python train.py --model="image classifier" --translate=0.12 --hidden_act="squared_relu" --conv_stem=true --width=128 --beta1=0.9 --eps=1e-06 --max_grad_norm=0.5 --max_steps=27300
Rows from block 8, named by matrix and row number. Rows with one number belong to one attention dimension. Each number is 128 + 32 x the weight over the matrix's rms, rounded and kept within 0 to 255. All counts start at 0.
# v: attention query, key and value (stacked) (model.blocks.8.attn.qkv.weight, 384x128, the v third), inputs 64-127
# proj: attention output (model.blocks.8.attn.proj.weight, 128x128, transposed), outputs 64-127
v.17 [148 172  99 120 142 150 112 146 147 146 123 133 104 122 175 159  97 142 146  96 128  94 172 135 115 121 135 159 143 130  81 144 136 109  97 135 111 167 161  83 153 104  81 163 103 104 154  92 151  85 136 114 117 152 126 130 111 145  86 178 103  89 141 132]
v.18 [150 182  91 111 116 152 126 120 119 106 170 112 144  69  99 143 105 160 182 131 128 153 151 138  97 160  77 105  90 126 119 147 156 147 147  77 175 162  76 160 140 165  91  62 113 116 108 182 102 180 203 129 123 108 148 146 157 144 132 151  81 138  99 153]
v.19 [121 117 100 131 158 142 168 142 139 118 149 115 184 117 118  99  79  74 166  86 150 136  93  96  78 114 138 158 146  99 100 144 197 101 122 138 132 146 179 156 112 118 155 157  84 148  69 108 120 121  78  69 159 131 180 107  77 149 146 113 103  96 137 134]
v.20 [158 149 161 173 135 128 147  89 137 171 123 102 108 156  86 112 117 111 127  86 108  81 175 102 141 114 172  80 100 142 106 109 146  86  79 162 107 161 133 126 160  99 116 132 155  93 163 134  95 100 174 102 108 101 152 137  82 128 171 170 124 161 135 140]
v.21 [ 92 157 150 164 140 111 110 141 160 111  94 106 169 124 148 154 147 129 151 168  72 146  88 100  81 179 164 165 148 112  86 116  91 146  94 137 110 149 107 172 141  94  98 116 177 108 140 147 163 149 122 157 116 141 108  83 120 153  90 145 115 131 121 124]
v.22 [187 136 135 142 138 179 125 189  93 101 145 157 162 135 121 198 197 145 108 106  52 157  90 142 134 109 115 113 163 108  90  88 114 104  66  99 138 133  58 158 139  88  84  83 119 128 137 101 153 110 194  85 152 104 106 160 140 141  72 116  92 171 162 168]
v.23 [134  90 177  97 155 184 167 182 143 142 171 134 107 115  82 181 149 122  83 182  61 108 174  86 134 163 156 105 172 154 119  91 143 142 129 131 105 126  81 141 167 119 170  89 126 142 157 140 103 149 160  99 162 105 143 154 139 173 143 170 105 103 101 166]
v.24 [146 120 141 138 145 144  93 131 176  83 145 149  94 127 157 167 129 173 123  84 127  85 130 133  85  94  89 126 124 118 158  90 130 164  95 166 153  95 111 133 116  99 150  82  81 128 164 122 146 151 136 123  96 125 172 135 129  83  86  82 135 175 105 143]
v.25 [136 150  93 105 132  96  87 115 119 118 137 135 115  94 160 130 122 157 146 131 111  91 116  91 107 161 107  93 105 109 143 111 121 150 167 156 124 144 140 137 147 123 110 116 149 134 134 158 104 153 160 167 169 175 167  84 121 166 170 161 125  91 148  80]
v.26 [100 149  77 102  96 138 153  83  77 158 113  94 117 160 156  82 152 108 176  95 130 141 149 149 100 148  85 114 112 130 124 160 104 108 108 160 146  99 145 114 114 163  84 143 174 177 172 136 110 142 150 130 153 134 136 158 163 116 174 137 104 147 164 101]
v.27 [167 151 171 148  85  90  97 175 130 139 174  75 144 169 126  94  89 122 168 119 119 161 150 141 144 161 157  95 136 134 101  82 172 130 166  85 126  96 138 114 106 107 135 126 146 153 142  99 100 170 124 165  99 106 125 153 114 162 128 115  82 100 154 166]
v.28 [114 113 172 186 158  75 160 123 179 133 146 172 145 117 116 116  99  88 155 135  79  95 105 163 128 104 138  98  93 165  96  89 174  97 134 153 148  94 130 165  84  93 134 138 161  93  98 123  81 141 159 166  97 179 170 153 127 166 128 109 172  81 161  89]
v.29 [120 112 176 112 103 140 174 152 147 143 131 157  94  93 115 115 125 167  86 162 111  63  98 123 132  97 116  99 120 162 167 154 159 152  86 122 128 179 156 180 159 171 124 116 137 124 121  98 133 101 165 118 147 135 141  86  78 106 126 130 111  93 110 126]
v.30 [144 118 150 133 128  92 146  65 189  90  89 141 192 140 112  50  47 101 110  65 208  83 113  70 156 120 152  80 141 169  89 154 202  63 175 169 124  59 158 185 108 129 181 200 141 138  73 150 159 121  39  82 133 183 190 127  62 151 154 123 118 102 162  77]
v.31 [110 103 143 121  77  89 135 109 148 156 159 176 141 175 152 157 166  95 143 175  91  92 116 157  90 130 142 132 105 146  91 127 104 110 142 115 140 123  81 176 113 162 135 103 154 139  99 148 113 164 130 171 104 102 131 140 142 110 121  85 130 173 113  89]
v.32 [ 49 100 150  73 143 143 186  88 138  67 172  92 118 196  97 150  60 123 121 102 255 164 182 104 107 134 116 122  92  77 105  55 143 132 147 159 130 134 207 208 121 168 134 121 102 110 137 141  88  71 148 214  61 199 125  84 103 188 188  74 185 168 133  47]
v.33 [157  78 142  83 173  76 150 147 134 129  94 134 162 157 154 144 157 155 103 149 131 126  83 155 136  85  88  88 141 154  87  91 110 104 101 118 113 128 136 101 160 164 157 154  97 119  87 170  91 117 151 133  82 136 150  81 140 143 108  94 174 140 125  93]
v.34 [164 144 112 129 171 174  91 109 146 137 133  95 171 147 128 108  92 162 123 167 133 142 161 134  85  90 131  84  92  80 126 122  96 173 162 121 158 146 151 128 175 163 133 137 178  96 119 157 129 111 120 127  78 130  94 121 116 119 164 146 120 135 151 146]
v.35 [ 90  80 117 101 119 154 198  69 148 136 174 102 148 142  99 188  62 153  63  96 196 162 127 150 112  89  63 147 138  61  61  93 129 103 114 180 107 116 186 149 174 146 124 106  75 114 187 154 165 150 174 198 150 151  78  82 147  94  97  95 179 183  94  67]
v.36 [179 207  78 139 101 160  78 184 115 172 116 134 132  97 163  82 198  92 129 121  89  94 156 156  88 172 112 161 137 141 123 170 130 110 118 150 160 147  86  94 157 121 173 123 129 110 139  81 128 142  97 113 127  99 102 197 134 113 131 123  87  98 147 183]
v.37 [165 107 137 151 129  98 134 168 143 165 156 107 136 119 104 175 165 159 114 135 149 173 150 122 170 116 111 164 147  99 108 116  95 117 128 155 152 182 107 159 152 136 147 125 165  96 111  93  85 144 177  76 109 113  86 169 109 156 119 145 141  95  78 122]
v.38 [ 97 147 191 176  96 150  78 115 130 128 129 168 161 125 116  94 161 103 107 109 125  76 148 181 165 106 145 131 104 130  88 151 106 161 109 145 168 162  72 138 174 129 179 123 105 132  97 167 103 100 101 122 100 135 122 122  98 105 157 143  96  82  87 155]
v.39 [152 160 174 151 111 138 174 129 144 123 146 172  81  93 152 107 103 155  99 148  79 120 130  98 109 154 133 121  85 134 138  96 116 146  89 148 109 184 114 105 106 107 177 116 126 109  85 126 110 141 118 107 103 168  81 127  83 165  95 128 122 164  82 134]
v.40 [ 96 168 136  99  98 148 140 105 156 130 150  86 173  78 168 159 155 111 126 109 108 105 177 140 164 148  80  85 138 152 158 109  93 101 120 111 164 116 174  86 144 139 176 125 143 163 170 173 130 166  82 149 163 169 147 172 132 126 105 167 141 145 131 136]
v.41 [141 150 162 118 110 176 114 146 156  99 123  96 122 104 164 152 131  91 134 155 150 143 111  93 105  85 126 175 132 161 101  92 165  99 136 168 172 105  98 158 126 134 137 114 101 117 174 103 102 168 159 104 139 136 126 169  98  81  96 118 109 137 100 156]
v.42 [ 13  57 168  74  71  69 186 123  95  94 229  48 184 202  94 196  39 174  96 112 255 153 121 131 170 148 118 131 135  95  68  50 158  63 111 165 129 137 165 220 197 150 118  98  45 146 119 106 109  52 181 169  78 173  64  63  62 174 167 136 170 199 149 101]
v.43 [226 195  95 178  92 181  73 215 151 178  26 183 119  77 175 108 222  66 166  96   0  27  96 111  69 109 154 192 163 214 241 241  50 188 131 135 123 147  21  79  78 151 174 139 232 154  48 120 171 192 116  23 207 120 199 161 179 120   5 164  63 110 148 243]
v.44 [151  89 182  83 166  89 117 134 129 138 108 140 162 148 153 112 105 128  95 155 130  92 160 149 111 170 111 117 143 124  77 100 180 113  75 129 122 165 158 124 162 105 116 108  58 144 111  86 165  96 185 133 152 108  86  99 121 174 117 152 163 115 165  87]
v.45 [109 163 123 138 120 163 150  83 148 148 132 134 167 144 137 146 105 171 108  91 154 140 161 133 119 120  85 126 156 106 159 167 119 169 115 159 119 122 118 102  90 154 171 131  91 155 106 102 110  85 115 135 153 113 148 113 158 117 118 174 111  85 148 167]
v.46 [218 212 121 170 166 185 115 188 116 182 116 143  69 128 199  77 143 114 186 107  59  82  88  77 120 115 169 195 123 160 130 176  75 156 106 153 145 167 124  52 107 138 117 167 142 128 136 124 114 156  76 112 132 117 154 198 170 157  69 189 142  71 159 162]
v.47 [127 161 151 142 128  86  92  95 101  89  98 144 171 106 116 113 162  99 167 103 121 172 159 109 111 109 143 145 137 136 127  97 170 152 106  77  96 102 107 131  86  88 128 129  97  94 146 152 133 118 102 170 172 153 150 109 119  97 160 155  99 128 129 155]
v.48 [124 112 151 111 172  92 150 155 171 157 149 112  97 146 165  92  99 116 144 177 172  88 126  67  95 139 153 104 165 161 172 100 119  93 179 149 115 149 114  76 169 171  80 122 168 138 116 114 142 114 170  97 167 146 153 140 127  93 171 147 148 143 123 119]
v.49 [136 137 112 118 152  95 162 143 149  97 137 179  91 164  40 148 139  81  91 114 147 129  92 137 111 101  98 144 121  81  60 149  74  93 131 134  93 108 110 116 133 118 184 151  58 163 141 178  95  79 114 126  91  74  98 146 116 102  74 138 111 133 116 106]
v.50 [108 161  98 164 114 143  90 180  84  93 118 160 149  82 113  85 132 125  89 140 126  94 126 101  80  82 148 151 137  91  93  85 158 135 133 110 130 138 122 134 101  99 152 130 145 121 150 117 145 123 159  83 126 135 111 153 110 143 147 169  95 128 166 178]
v.51 [156 173  46 205  49  70 176 146 150 138  22 124 177 132 201  54  47  96 175 119 164  20 168  86 152 222 228 114 214 234 160 107 208 104 204 101 103  91 222  88 141 157 184 203 159 154  91  86 100 201  31  82 222 221 160  99  46 121 199 159 212  80 189 155]
v.52 [131 141 123 140 117 131  99 131 126 154  90 161 120 108 188 109 128 118 154 124 182 101 154 158  99 107 130 173 132 181 134 179 140 160 147  96 172  88  99 142 135 115 124 166 114 156 149  93 107 114 110 153 119 122  87 133  97 114 156  89  91 131 155 144]
v.106 [ 96 128 113 164 142 155  99 159 116  83 116 131  94 153 162  91 172  96  87 129 104 130 139 159 110  93 115 137 133 164  87 129  94  86 159 117 170 133 170 167 131 102 108 132 163 112 129  93 133 106 148 140 177 121  84  99 144 175 138 163 121 105 119 116]
v.107 [168 161 139 151 166  89 169  84  86 102 131 120 175 127 167 156 108 162 121 110 122 159 165 158  95  87 117 157 138 166  92 154 159 132 137 175  82 162 100 149 106 152 165 104 169 106 115 100 114  85 142 146 103 165 115 114 109 147 172  99 146  86 108 151]
v.108 [106  92 110  70 171 125 146 174 126  98 105 140 158 162  52 133 133 142 143 150 146 144 166 149 131 101 122  85 163 127 124  98 100 172  83 124 109 108  90 151 174 147 121 131 177 135 183 183 114 106 168 134 103 135  71 173 111 169  92 122 125  83  71 146]
v.109 [170 106 101  55  99 131 124 154 143 151 110 136  91 158  50 188 110 114  91 187 127 165 158 198 106 165 115 178 106 133 123 109  95 170 115 120 125 151 114 102 188 140 116 128 100 162 146 148 117 163 210 135 116 136  90  90 166 105  80 160 135 170  84  87]
v.110 [130 117  87 158 110 108 140  72 187 141 136  97 103 127 161  57 141 175 179  92 166  83 131 126 156  94  89 127 146 135 111 113 150  91 198 145 133  93 155 106  86 142 135 118 117 155  72 161  96  88  75 123 105 112 143 159 124 137 107 160 134 155 182 107]
v.111 [149 169 105 112 109 178 127 147  98 121 138 127 179 125  74 136 181 102 159 209  98 169 111 185 123 119  93 182 124 142 157 170  52 131 109 128  96 129  83 130 139 108  53  53 161  93 133 127 116 163 234 149  77  75  86 116 117  73  68  75  80 178  96 149]
v.112 [123 169 136 130 173 159  94 172 106 153  86 111 174 177 113 110 148 103  93 103  89 146 151  91 100 139  95 165 144 146 144 177 126  84 136  92 142 105 139 154 166  96 161 156  95 157 159 101 146 100  98  92 177 130 172  86  84  91 133 130 116 144 142 105]
v.113 [ 86 127 149 151 105 126 144 117  89 170  89  98 105 138 173 104 102 162  89  86 106 166  92 119 111 163 155 174 119 161  83 105 101 136 101 130 163 122 174 110 165 172 169 132 115 143 107 158 145 106  99  99 102 119 147 126 144 143 101  84 108 174  94 121]
v.114 [115  87 102 155  88 151 124 112 112  87 102  90 161 103 154 163 159  91  88 113  91 104 114 169 140 156  81 156 150 132 125 157 179 171  94 150 126 145 131 154 135 110 161 109 124 110 112 102 117 166 164 134 141 145 131 138  93 154 160 107 160 106 163 163]
v.115 [ 81 101  53 172 127  90 126 108 158 124  57 136 145 186 196  66 105 129 121 145 206  75 127  47 120 174 130 130 112 164 133 138 153  48 191  96 164  96 185 136 124  74 174 128  90  97 122  85 151 151  56 117 113 207 184  88 141 157 115 183 192 120 187  86]
v.116 [ 98 114 173 131  84 133 126 153  91 107 170 114 154  99 102 102 119 123 134 103 118 102 119 138 152 109 101 136  86  96  91 107 116  95 109 153 122 150 156 122  91 118 116 153 165 172 154 158 103 141 106 150 167 131  90 159 102 116 164 170 112 132 165 167]
v.117 [166 151 179 114 143 129  76 122  54 167 131  83 103 106 129 197 166 101 111 127 119 143 126 163 157 157 118 187 141  92 104 171  45 147  88  95 141 183 139 138 101 137 105 116 129 138 178 113 122 117 198 205 116  51 145 139 208 146 120 103  76 100  75 157]
v.118 [ 94 109 129  87 161 141  94 152 148 131 151 168 124 144 157 161 142 178 149 114 122 125 156  86 122 108 142 101 124 160 151 114 140 127 151 118 155 118 123 143  98 168 172  99 105  72 115  88  87  90  96 104 107  83  77 118 113 129 117 107 109  96 137  86]
v.119 [150 111  84 137 108 103 104 112 174 161 109 123 143 113 144 154 137 173 107  76 158 117 136 149 139 153 148  78 111 176 108 145 117  85 125 122 113 126 155  93 107 121 133 132 130 135 162  89 178  97 168 123 180  82 172 161 120 156 117  94 147  84 138 144]
v.120 [110 142 173 176 144 119 144  86 170 158 124 133 155 162 151 151 117 160 140  80  81 168 149  85 150  75  89 157 109 155  88 127 108  93 123  94 171 135 107  82 159 157  79 120 162  89 166 148 113 141  92 107 132 172 125 154 153 109  91 169 167  99 160 125]
v.121 [167 166 145  85 178 173  91 136  93 117 135  89 112 136 132 100 120  79 139 121 158 147 135 113  84 142 162 112 112 192 150 132 111 121 132 107 152  91  89  71  83 112 115 147 156 129 159 117  83 178 149 163 116  79 126 129 135 158 129 107 169  80  90  99]
proj.17 [152 158 141 108 108 114 146  89 166 121 154 158 153 163 116  89 154 143 112 113 124 115 140 106 123 119 148 140 103 158 108 145 137 156 133 140 152  93 137 111 165 127  93  97 120 117  89 136 142 166 163 101 111 113 141 148 104 122 159 130 161 125 147 117]
proj.18 [128 103  87 141 162 107 132 169  94  93 143 149 159 140 152 109 216 128 159  93 117  92 166  98  92 145  97 151 104 133 157 121  45 144 116 137 154 120  92 133  92 124  86 145 113 155  91 133 152 102  83 151 114 114 161 129 137 153  83 163  94 151 128 149]
proj.19 [148 119  99 124 135  82 159 138 142 129 114  46 149 106 155 125  31 138 145 104 106  96 151 115 120 160 111 170 124  88 109  98 173 107 106 107 107 105 178 147 110 106 161 124 170 155 165  94 112 161 167 157 166 184 123 139 135 151 111 104 162 127  93 151]
proj.20 [ 88 126 134 113 147 172 112 160 168 120 114  92 154 139 163 116 154 138 152 161  97 158 163  97 115 163 108 108 159 159 125 153 121 122 104 124 159 123 137  94 123 166 110 111  97 167 161 169 166 163 144 172 135 147  97 113 105 108 153 160 103 110 124 121]
proj.21 [146 129 122  88 151 116 137 138 144 170 101 182 166  91 163 160 152 130 125 158  94 108 112 125 110 131 138 147 108  97 138  94  54 130 110 164 122 156  89 113 166  90 122 147 140 136 162 159 157 138 146 168  92  97 157 101 126  86 111 122 125 122  90  97]
proj.22 [164  89 139  95 133 116 157 114 107  94 125 189 103 110 143 141 240 135 116 113 149 139  84  85 170 153 103 126 168 170 145 136  17 167 161 131 145 131 115 137  93 141 126 154 121 156  96 143 160 160  89 126 155 109 131 135 155  98 147 128  90 112 108 141]
proj.23 [ 97 148 167 100 102 157 103 151  91 162  98 169 158 122 141 118 122 136 156  98 109 146 123 155 125 101 146 167 120 134 133 123 130 155  96  99  86 106 142 159 143 133 105 110 106 164 161  87 112 168 158 114  90 118 168 161 133 166 125 159 148 160 150 133]
proj.24 [123 130 134 106 109 170 143 128 137 166 131 144  91 155 159 157 132 131 107 146 173 156 153 126 145 143 166 163 136 106 103 164  92 157 132 131 158 141 163 161 144 116  94 101 153 136 125 136 103 131 162 142 140 127 163 134 116 152 142 132  85 113 124 148]
proj.25 [146 117 162 130 106 110 154 132  95 162 143 116  99  84 135 148 132 112 107 105  91 158 126  95 103 153 120 121  91 161 105 114 180 138 109 140 134  94 137  86 151 162 139 106 139 121 104  97 118  88 137 144 164 177  91 153 140 122  89 159  93 105 130 134]
proj.26 [167 101 154 113 161 113 123  93 100 159 120 103 142 101 148 157 149 158 103 146 147 155 104  95 136 136 135 102 127 135 101 151 159 139 117 122 140  94 107 115 116 165 129 163 127 153 128  98 126 138 105  87 106 181 119  95  97  91  94  94 137 118 113  91]
proj.27 [120 144 104 111 121  89 111 150 170 103 119 133 141 134 105 149 136 153 127 159 114 124 107 160 117 162 108 156 133  94 117 100 193  86 135 107 146 108 169 152 141 125 118 158 125 100 116 167 126 119 116 127 149 132 110 134 115 123 127 164 129 122  97 126]
proj.28 [103 119 152 161 109 121 154 134 165 159 103 104 148 101 156 158 125 164 126 166 122 150  95 147 164 110 118 157  97 129 128 166 179 130 140 127 148 136 108  99 103 123 152  91 126 161 161 121 151 149 141 170 124 155 120 150 116 126 164  97 163 118 128 123]
proj.29 [130 107 152 159 160 174  88 117  90 102 159 125 162 124 150  99 100  88 112 113 101 109 133 119  96 114  93 149  88 143 119 136 148 130 130 100 155 109 162 111 145 104 133 163 106 157 144 144 103 105 113 161 137 154 145 106 103 135 127 111 121 134 161  85]
proj.30 [117 162 128  98 151 132  98 152 167  94 123  89 125 147 123 141   0 167 132 166 180 171 122 120 113 116  91 141 144 149  86 110 255 126 130  87 137 141 162 167 133 152 126 127 156 100 138 152 125 153 163 168 114 234 162  86  83 125 143 128 168 147 159 132]
proj.31 [159 130 107 143 100 111 104 120 157 146 140 155 109 104 108 162 165 170  86 161 162 117 162 157 164 149 150 128  89  81 150 129  83 111 101 157 114 149  94 118 170  94 158 162 113 109 146 113 117  98  94 128 124 144 127 164 114 112 133 149 103 124 167 110]
proj.32 [118 125 120 121 160  92 101 138 191 141  86   0 113 109 131  91   0 146  99 129 178 147 173 150  98 172 136 106 168 110 107 114 255 144 156 151 127 158 244  87 155 116 152 119 129 152 166 115 123 161 147 123 109 255 130  97  66 165 179  93 129 142 147 136]
proj.33 [165  92 143 144  96 137 143 143 157 126 107  70 159 129 109 111  62  98 154  88 112 151 171 152  99 116 125 167 121 130  86 149 174 129 105 125 157 125 194  87 125 106 165 101  86 141 127 152 127 134 109 106 133 128 135 138 132 153 149 115 140 129 145 107]
proj.34 [124 150  97 164 140 142 107 120 145 120  79 168  91 123 152  90 127 137 153 157  97 166 136  91 149 138 128 112 172 147 132  99 122 109 132 165 130 122  68 162 150 144 124 105 105 128 106 147 142 150 118  94 103  90 106 118 169 156 124 162 117 160 102 104]
proj.35 [ 92 100 112 114 158 156 170 121 175 120 160  19 109 101  97 128  18 107 107 134 209 139 154 165 102 107 157 126 121 123 163 109 255 135  82 105 147 150 253 108 136 110 117 172 128 146 159 163 168 103 123 116 133 235 123 103 137 173 187  93 138 140 107 106]
proj.36 [152 111  90 152 140 131 148 100  76 158 136 213 124 149 131 150 255 145  96 160 104 122  91 128  91  95 129  92 105 164 130 164   0 166 161 117 157  80  37  89 144 139 122 143 120 165 137 111 103 123 124 118 131  50 117 155 179 160  90  96  92 141 147 164]
proj.37 [ 99 121 157  94  97 143  98 126 120 145  89 147 144 158 142 101 183 131 144 109 127 151 166 119 126 150 101 131 100 137 152 130  58 117 137 102 125 102  75 131 161 150  95  87 107 133 138 145 161 159 132 163 129 140 166 171 161  94 129 140 114 164 101 149]
proj.38 [159 167 111 107 146 147 139 117  79 155 164 193  93 117 104 107 162 139 151 138 133 143 119  97 138 155 160 144 131 156 126 103  39 156 160 128 133 133  93 165 107  92  86 146 124 118 112 109 100 156 149 126  97 105 119 137 115 118 128 159  99  96 123 139]
proj.39 [107 137 155 134 128 130 107 167 104 116 138 154 113 143 161 102 184 115 133 123 112 124 153  94  88 100 110  90 144 139 129 124  46 120 113  98 113  95  94 102 107 143 142 113  87 154 104 135 140 141 123 141 162  59 134 109 161  98  78 161 130 162  98  88]
proj.40 [134  95 115 120 113 125  87 101  99 119  93 161  91 148 107 158 114 145 119 139 116 141  96  97 130  96 159 109 133 128 106 163 130 139 139 151 138 119 110 129  96  93 108 163 119 110 121 161 149  91 134 123 112 150 146 159 124 108 147 107 134 144  98 133]
proj.41 [144 165 163 130 154 114 151 159 115 145 116 164 144 148 123 100 180 154 135 122 137 143 141 123 153 104 145 120 131 108 140 107  41 144 149  96  92 154 127 113 104 146 114 109 129 120 107 155 104 120 124 122 125  87  84 119 151 145 101 140 103 129 123  87]
proj.42 [111 165 154 131 156 115 159 138 166 115 167   0 151 129 132 107   0 129 158 168 186 140 151 164 117 123 117 100 151 115  83 126 255 135 144  96 163 177 243 145 118 101 120  91 115 107 113 111 169 143 138 164 133 255  84 120 111 180 245 160 100 166 126 148]
proj.43 [109 135 129 121 103 160 135 159  92 135 110 255 149 157 147 121 255  85 165  98  75  86  92 103 113  90  89 148 129 107 139 126   0 138 101 153 123 145   0  93 164  88  77  95 118 165 165 149 120 132 114  90 169   0 145 122 137  82   3 171 124 119 122 119]
proj.44 [ 85 163 124 159 146 138 145 155 100  82  97  16 125 128 144  94  50  92 125 125 131 179 169 138 128 160 144 113 100  90 127 118 255  84 126 163 126 144 240  96 100 160 124  90 121 112 165 167 166 120 181 153 119 188 162 129 128 121 134 149 148 165 146 150]
proj.45 [139 109 166 119 167 113 163  89 164 116 150 112 143  89 124 154 130  97 168 130 123 129 160 120 119  91  98 105 147 151 114  96 157  83 134  96 157 126 130 127  98 167 120  91 155 149 138 166 168 140 135 150 136 123 108 164 160 139  99 104  99 121 133 151]
proj.46 [174 158  84 129 152 126 149 109  92 180 100 255 159 129 110  92 255 135 126 135  89 135 138 155  90 116 110 127 128 152 168  96   0 168 103 125 126  84   0  81 168  94  76 154 118 116 122  90 124  94  75 133 104   0 156 165 122 159  91 158  90 157 178 156]
proj.47 [ 94 155 161 118  92  98 149 136 148 109 155 111 133  93 161 152 144 151 112 114 153 119 167 164 114 159 132 147 158 155 132 122 144  96 162 124 118 103 109 165  97 109 145 124 162 126 135 111  97 115 127  98 138 140 136 152 152 159 167 162 126 137 116 114]
proj.48 [148 147 131 174 143 102 119 144 112 101 136  44 139 122 130  94  28 124  95 139 115 155 157 135  93 153 123 132 134 107 142 126 246 119 104 162 144 108 211 147 112  91  94 115 102  87 158 105 160 102 118 123 161 144  94 155  80 115 190 135 107 161 125 134]
proj.49 [127 146 142 143 129 126 145 172 116 107  91 167 101 115 156 105 180 116 171  90  72 117  83 101 151 111 136 142 167 118  91  92  50 152  88 119 123 146  97 102 118 115 162 103 140 126 121 149 116 166  97 112 161  64 136 111 115 134  98 149  74 117 148 132]
proj.50 [170 168 138 140 116 132  94 160 166  99 108 136 160 121  85 167 122 143 139 141 109 105 165  97 122 149 149  92 144 137 164  99 142 130 124  91 169 168 170  91 143 108 111 165 126  99 162  93 156  97 160 132 110 124 152 132  94 110 105 156 122 113 129  97]
proj.51 [153 134 149 144 163  98 111  83 198  88 101   1 117 131  99 152   0 134 125 133 169 156 150 170 147 138  95 154 117 113 160  83 255  96 138 148 107 104 255 124 125 111 135 170 159 110 141 115 180 138 128 143 131 249 133 123  84 167 224 105 117 131 144  88]
proj.52 [ 91 113 100 133 118 162 171 148  92  98 144 129 128 154 144 164 104 153 140 123 159 103 129 143  94 121 134 154 105 131 114 165 178  97 150 121 109 127 133 162 116 169 169 114  97 109  99  93 142 117 104 166 133 189 164 121 162 132 123 153 113  83 110 159]
proj.106 [116 117 113 151 149  89 137  97  99  92 130 101 151 161 108 170 175 115 110  99 100  89  92 159  91  89 108 141 112 101 141 140 135 151  95 161  87  99 158 155 101 133 161 116 160 153  99 165 136  97 116 145 123  97 155 137 171 116 105 102  86  95 135  93]
proj.107 [125 147  92 163 167 120 100  88 147  94 122  84 119  97 136 136 118  94 171 112 150 142 112 147  86 153  96 118 129 139 170 100 167 105 163 146 134 109 147 153 167 161 150 159 101 163 154 165 150 145 134 151 161 144  92 165 166 114 138 101 116  97 156 123]
proj.108 [ 89 149  95 123 109 128 102  90 111  98 141 233 122  96 101 113 178 158 161  94 148  93 135 142 129  86 119 168 142 142 153 144   0 178 140 160 125 138  67  97 160 107  85 136 133 120 140 101 157 154 142 124 155  22 112 139 168  94 138 139 138 166 115  95]
proj.109 [131 160 135 160 146 123 107 100 136  95 151 199 150 151 171 138 229 135 116 120 142 115 112 115 146 129  91 143 111 143 160 152  15 158  99 132 135 157  96  89  85 118 144 115 122 134 162  93 139 130 134 113 148  83 131 112 162 135  81 148 117 161  97 164]
proj.110 [163 127 114 102 171 116 113 115 171 108 154  81 163 158  89 135  69 136 118 127 150 162 172 108 106 111 147 135 151  96 113 145 202  91 107 112 147 123 207 136 106 106 170 118 162 161 152 168  91 101  93 109 125 191 125 148 129 106 178 135 154  93 101  85]
proj.111 [154 120  93 167 115 158 126 117  93  93 114 255 151 162 133 108 237 101 149  89  59 164  91 134 106 163  89  94 165 161 115 115   0 131 123 120  74 143   8 160  98  86 122 170 110  94 152  93 135 124 107 118 164  78 111 141 167 155  78 155 129 123  98 128]
proj.112 [128 126 106 144 114 128 105 109 122 144  98 144 147 160 139 131  87 124 147 124 166 128 135 137 108 129 120 129 151 164  95  97 116 169 127 108  98 107 104 110 156 132 112  95 141 123 116 122 157 142 136 175 139 157 132 104 118 140 141 141 157  96 164 111]
proj.113 [ 90 122 159 150 105 124 134  89  88 166 120 148 165  94 144  96 136 136 145 162 107 100  88 110 107 141  94 100 128 162 148 154 130  98 154 120 128  98 102 136 149  95  92  95 104  87 156 103 120 111 143 105  99 130  96 126 156 160  93 165 170  87 115 111]
proj.114 [135 112 107 154 107 156 158  96 170 103 128  92  91 145 139 141 112 127 109 162 144 153 145 112 133 126 140  95 163 114 174 104 185 128 146 168 158 131 139 102 169 155 109 151 122 113 107 111 113  86 113 117 152 101 152  89 165 106 135 137 110 109 132 130]
proj.115 [138 143 129  87  99  81 130  89 133 104 130  37 107 155  74 166   8 105 152 127 170 167 153 156 155 138  94 170 156 121  88 123 255 124 100 137 107 128 199 130 159 114 165 155 169 149 157 126  95 100 150 165 107 215 153 163  97 134 204 161 178 168 152 149]
proj.116 [117 112 101 157 141 103 167 114 141 143  91 157 160 131 107  90 174 157 107 116 132 147 166 136 165 147 108 164 107 140 110 115 154  97 108  88 159 156 153 140 150 145 130 155 112 147 100  88 151 132 151 116 123  90  99 152 108 157 101 114 130 100 133 139]
proj.117 [117 162 114 165 120 154 136 138  86 103 126 203 103 112 172 124 242  93 128 111 136  94 148 152 134 124 151 151  97 109 163 163   0 117 152 117 133  91  24 131 127 164 132  96 130 133 105 136  90 108 144  88 146  46 103 157 184 160  96 118  93 106 112 115]
proj.118 [162 144 102 100 155 114 101 109  97 103 109 106  95  96 125  93 120 169  93 132 153 102 114 102 149 113  91 103 143 116  91 135 141 149  86 166 124 170 128  93 120  94  94 110  83 145  97 100 166 101 151 124 106 127 125  90 127 162 149 109  92 140  88 156]
proj.119 [158 134 138 153 128 142 137 138 105 141 114  75 114 135 156 162  64 158 109  99 161 129 157 166 149 165 156 153 123  98 137 152 202 162  97 147 160 134 184 124  90 103 171 158 124 125 166 118 147 148 118 158  95 153 144 131  78 125 121  97  98 101 150 128]
proj.120 [ 93 120  81 147 118 103 118 108 133 102 146 126  99 134 125 154 104 151 106 145 169 125 161 153 148 133 103 163  91 135 167 156 122  94 143 112 129 109 132 114 107 126 153 160 104 118 140  88 112  89  97 150 131 120 118 165 147 102 160  86 178 130 160 129]
proj.121 [121 143 145  95 132 155 128 112 156 121 142 126 122  96 140 144 107 112 170 147 158 139  95  94 163  99  94  86  96 108 132 146  86 124 153 122 141 103 118 121 144 120 100  99 103 129  92 106 165 100 152 144 162  84 136 115 150 155 156 156 100  89 172  94]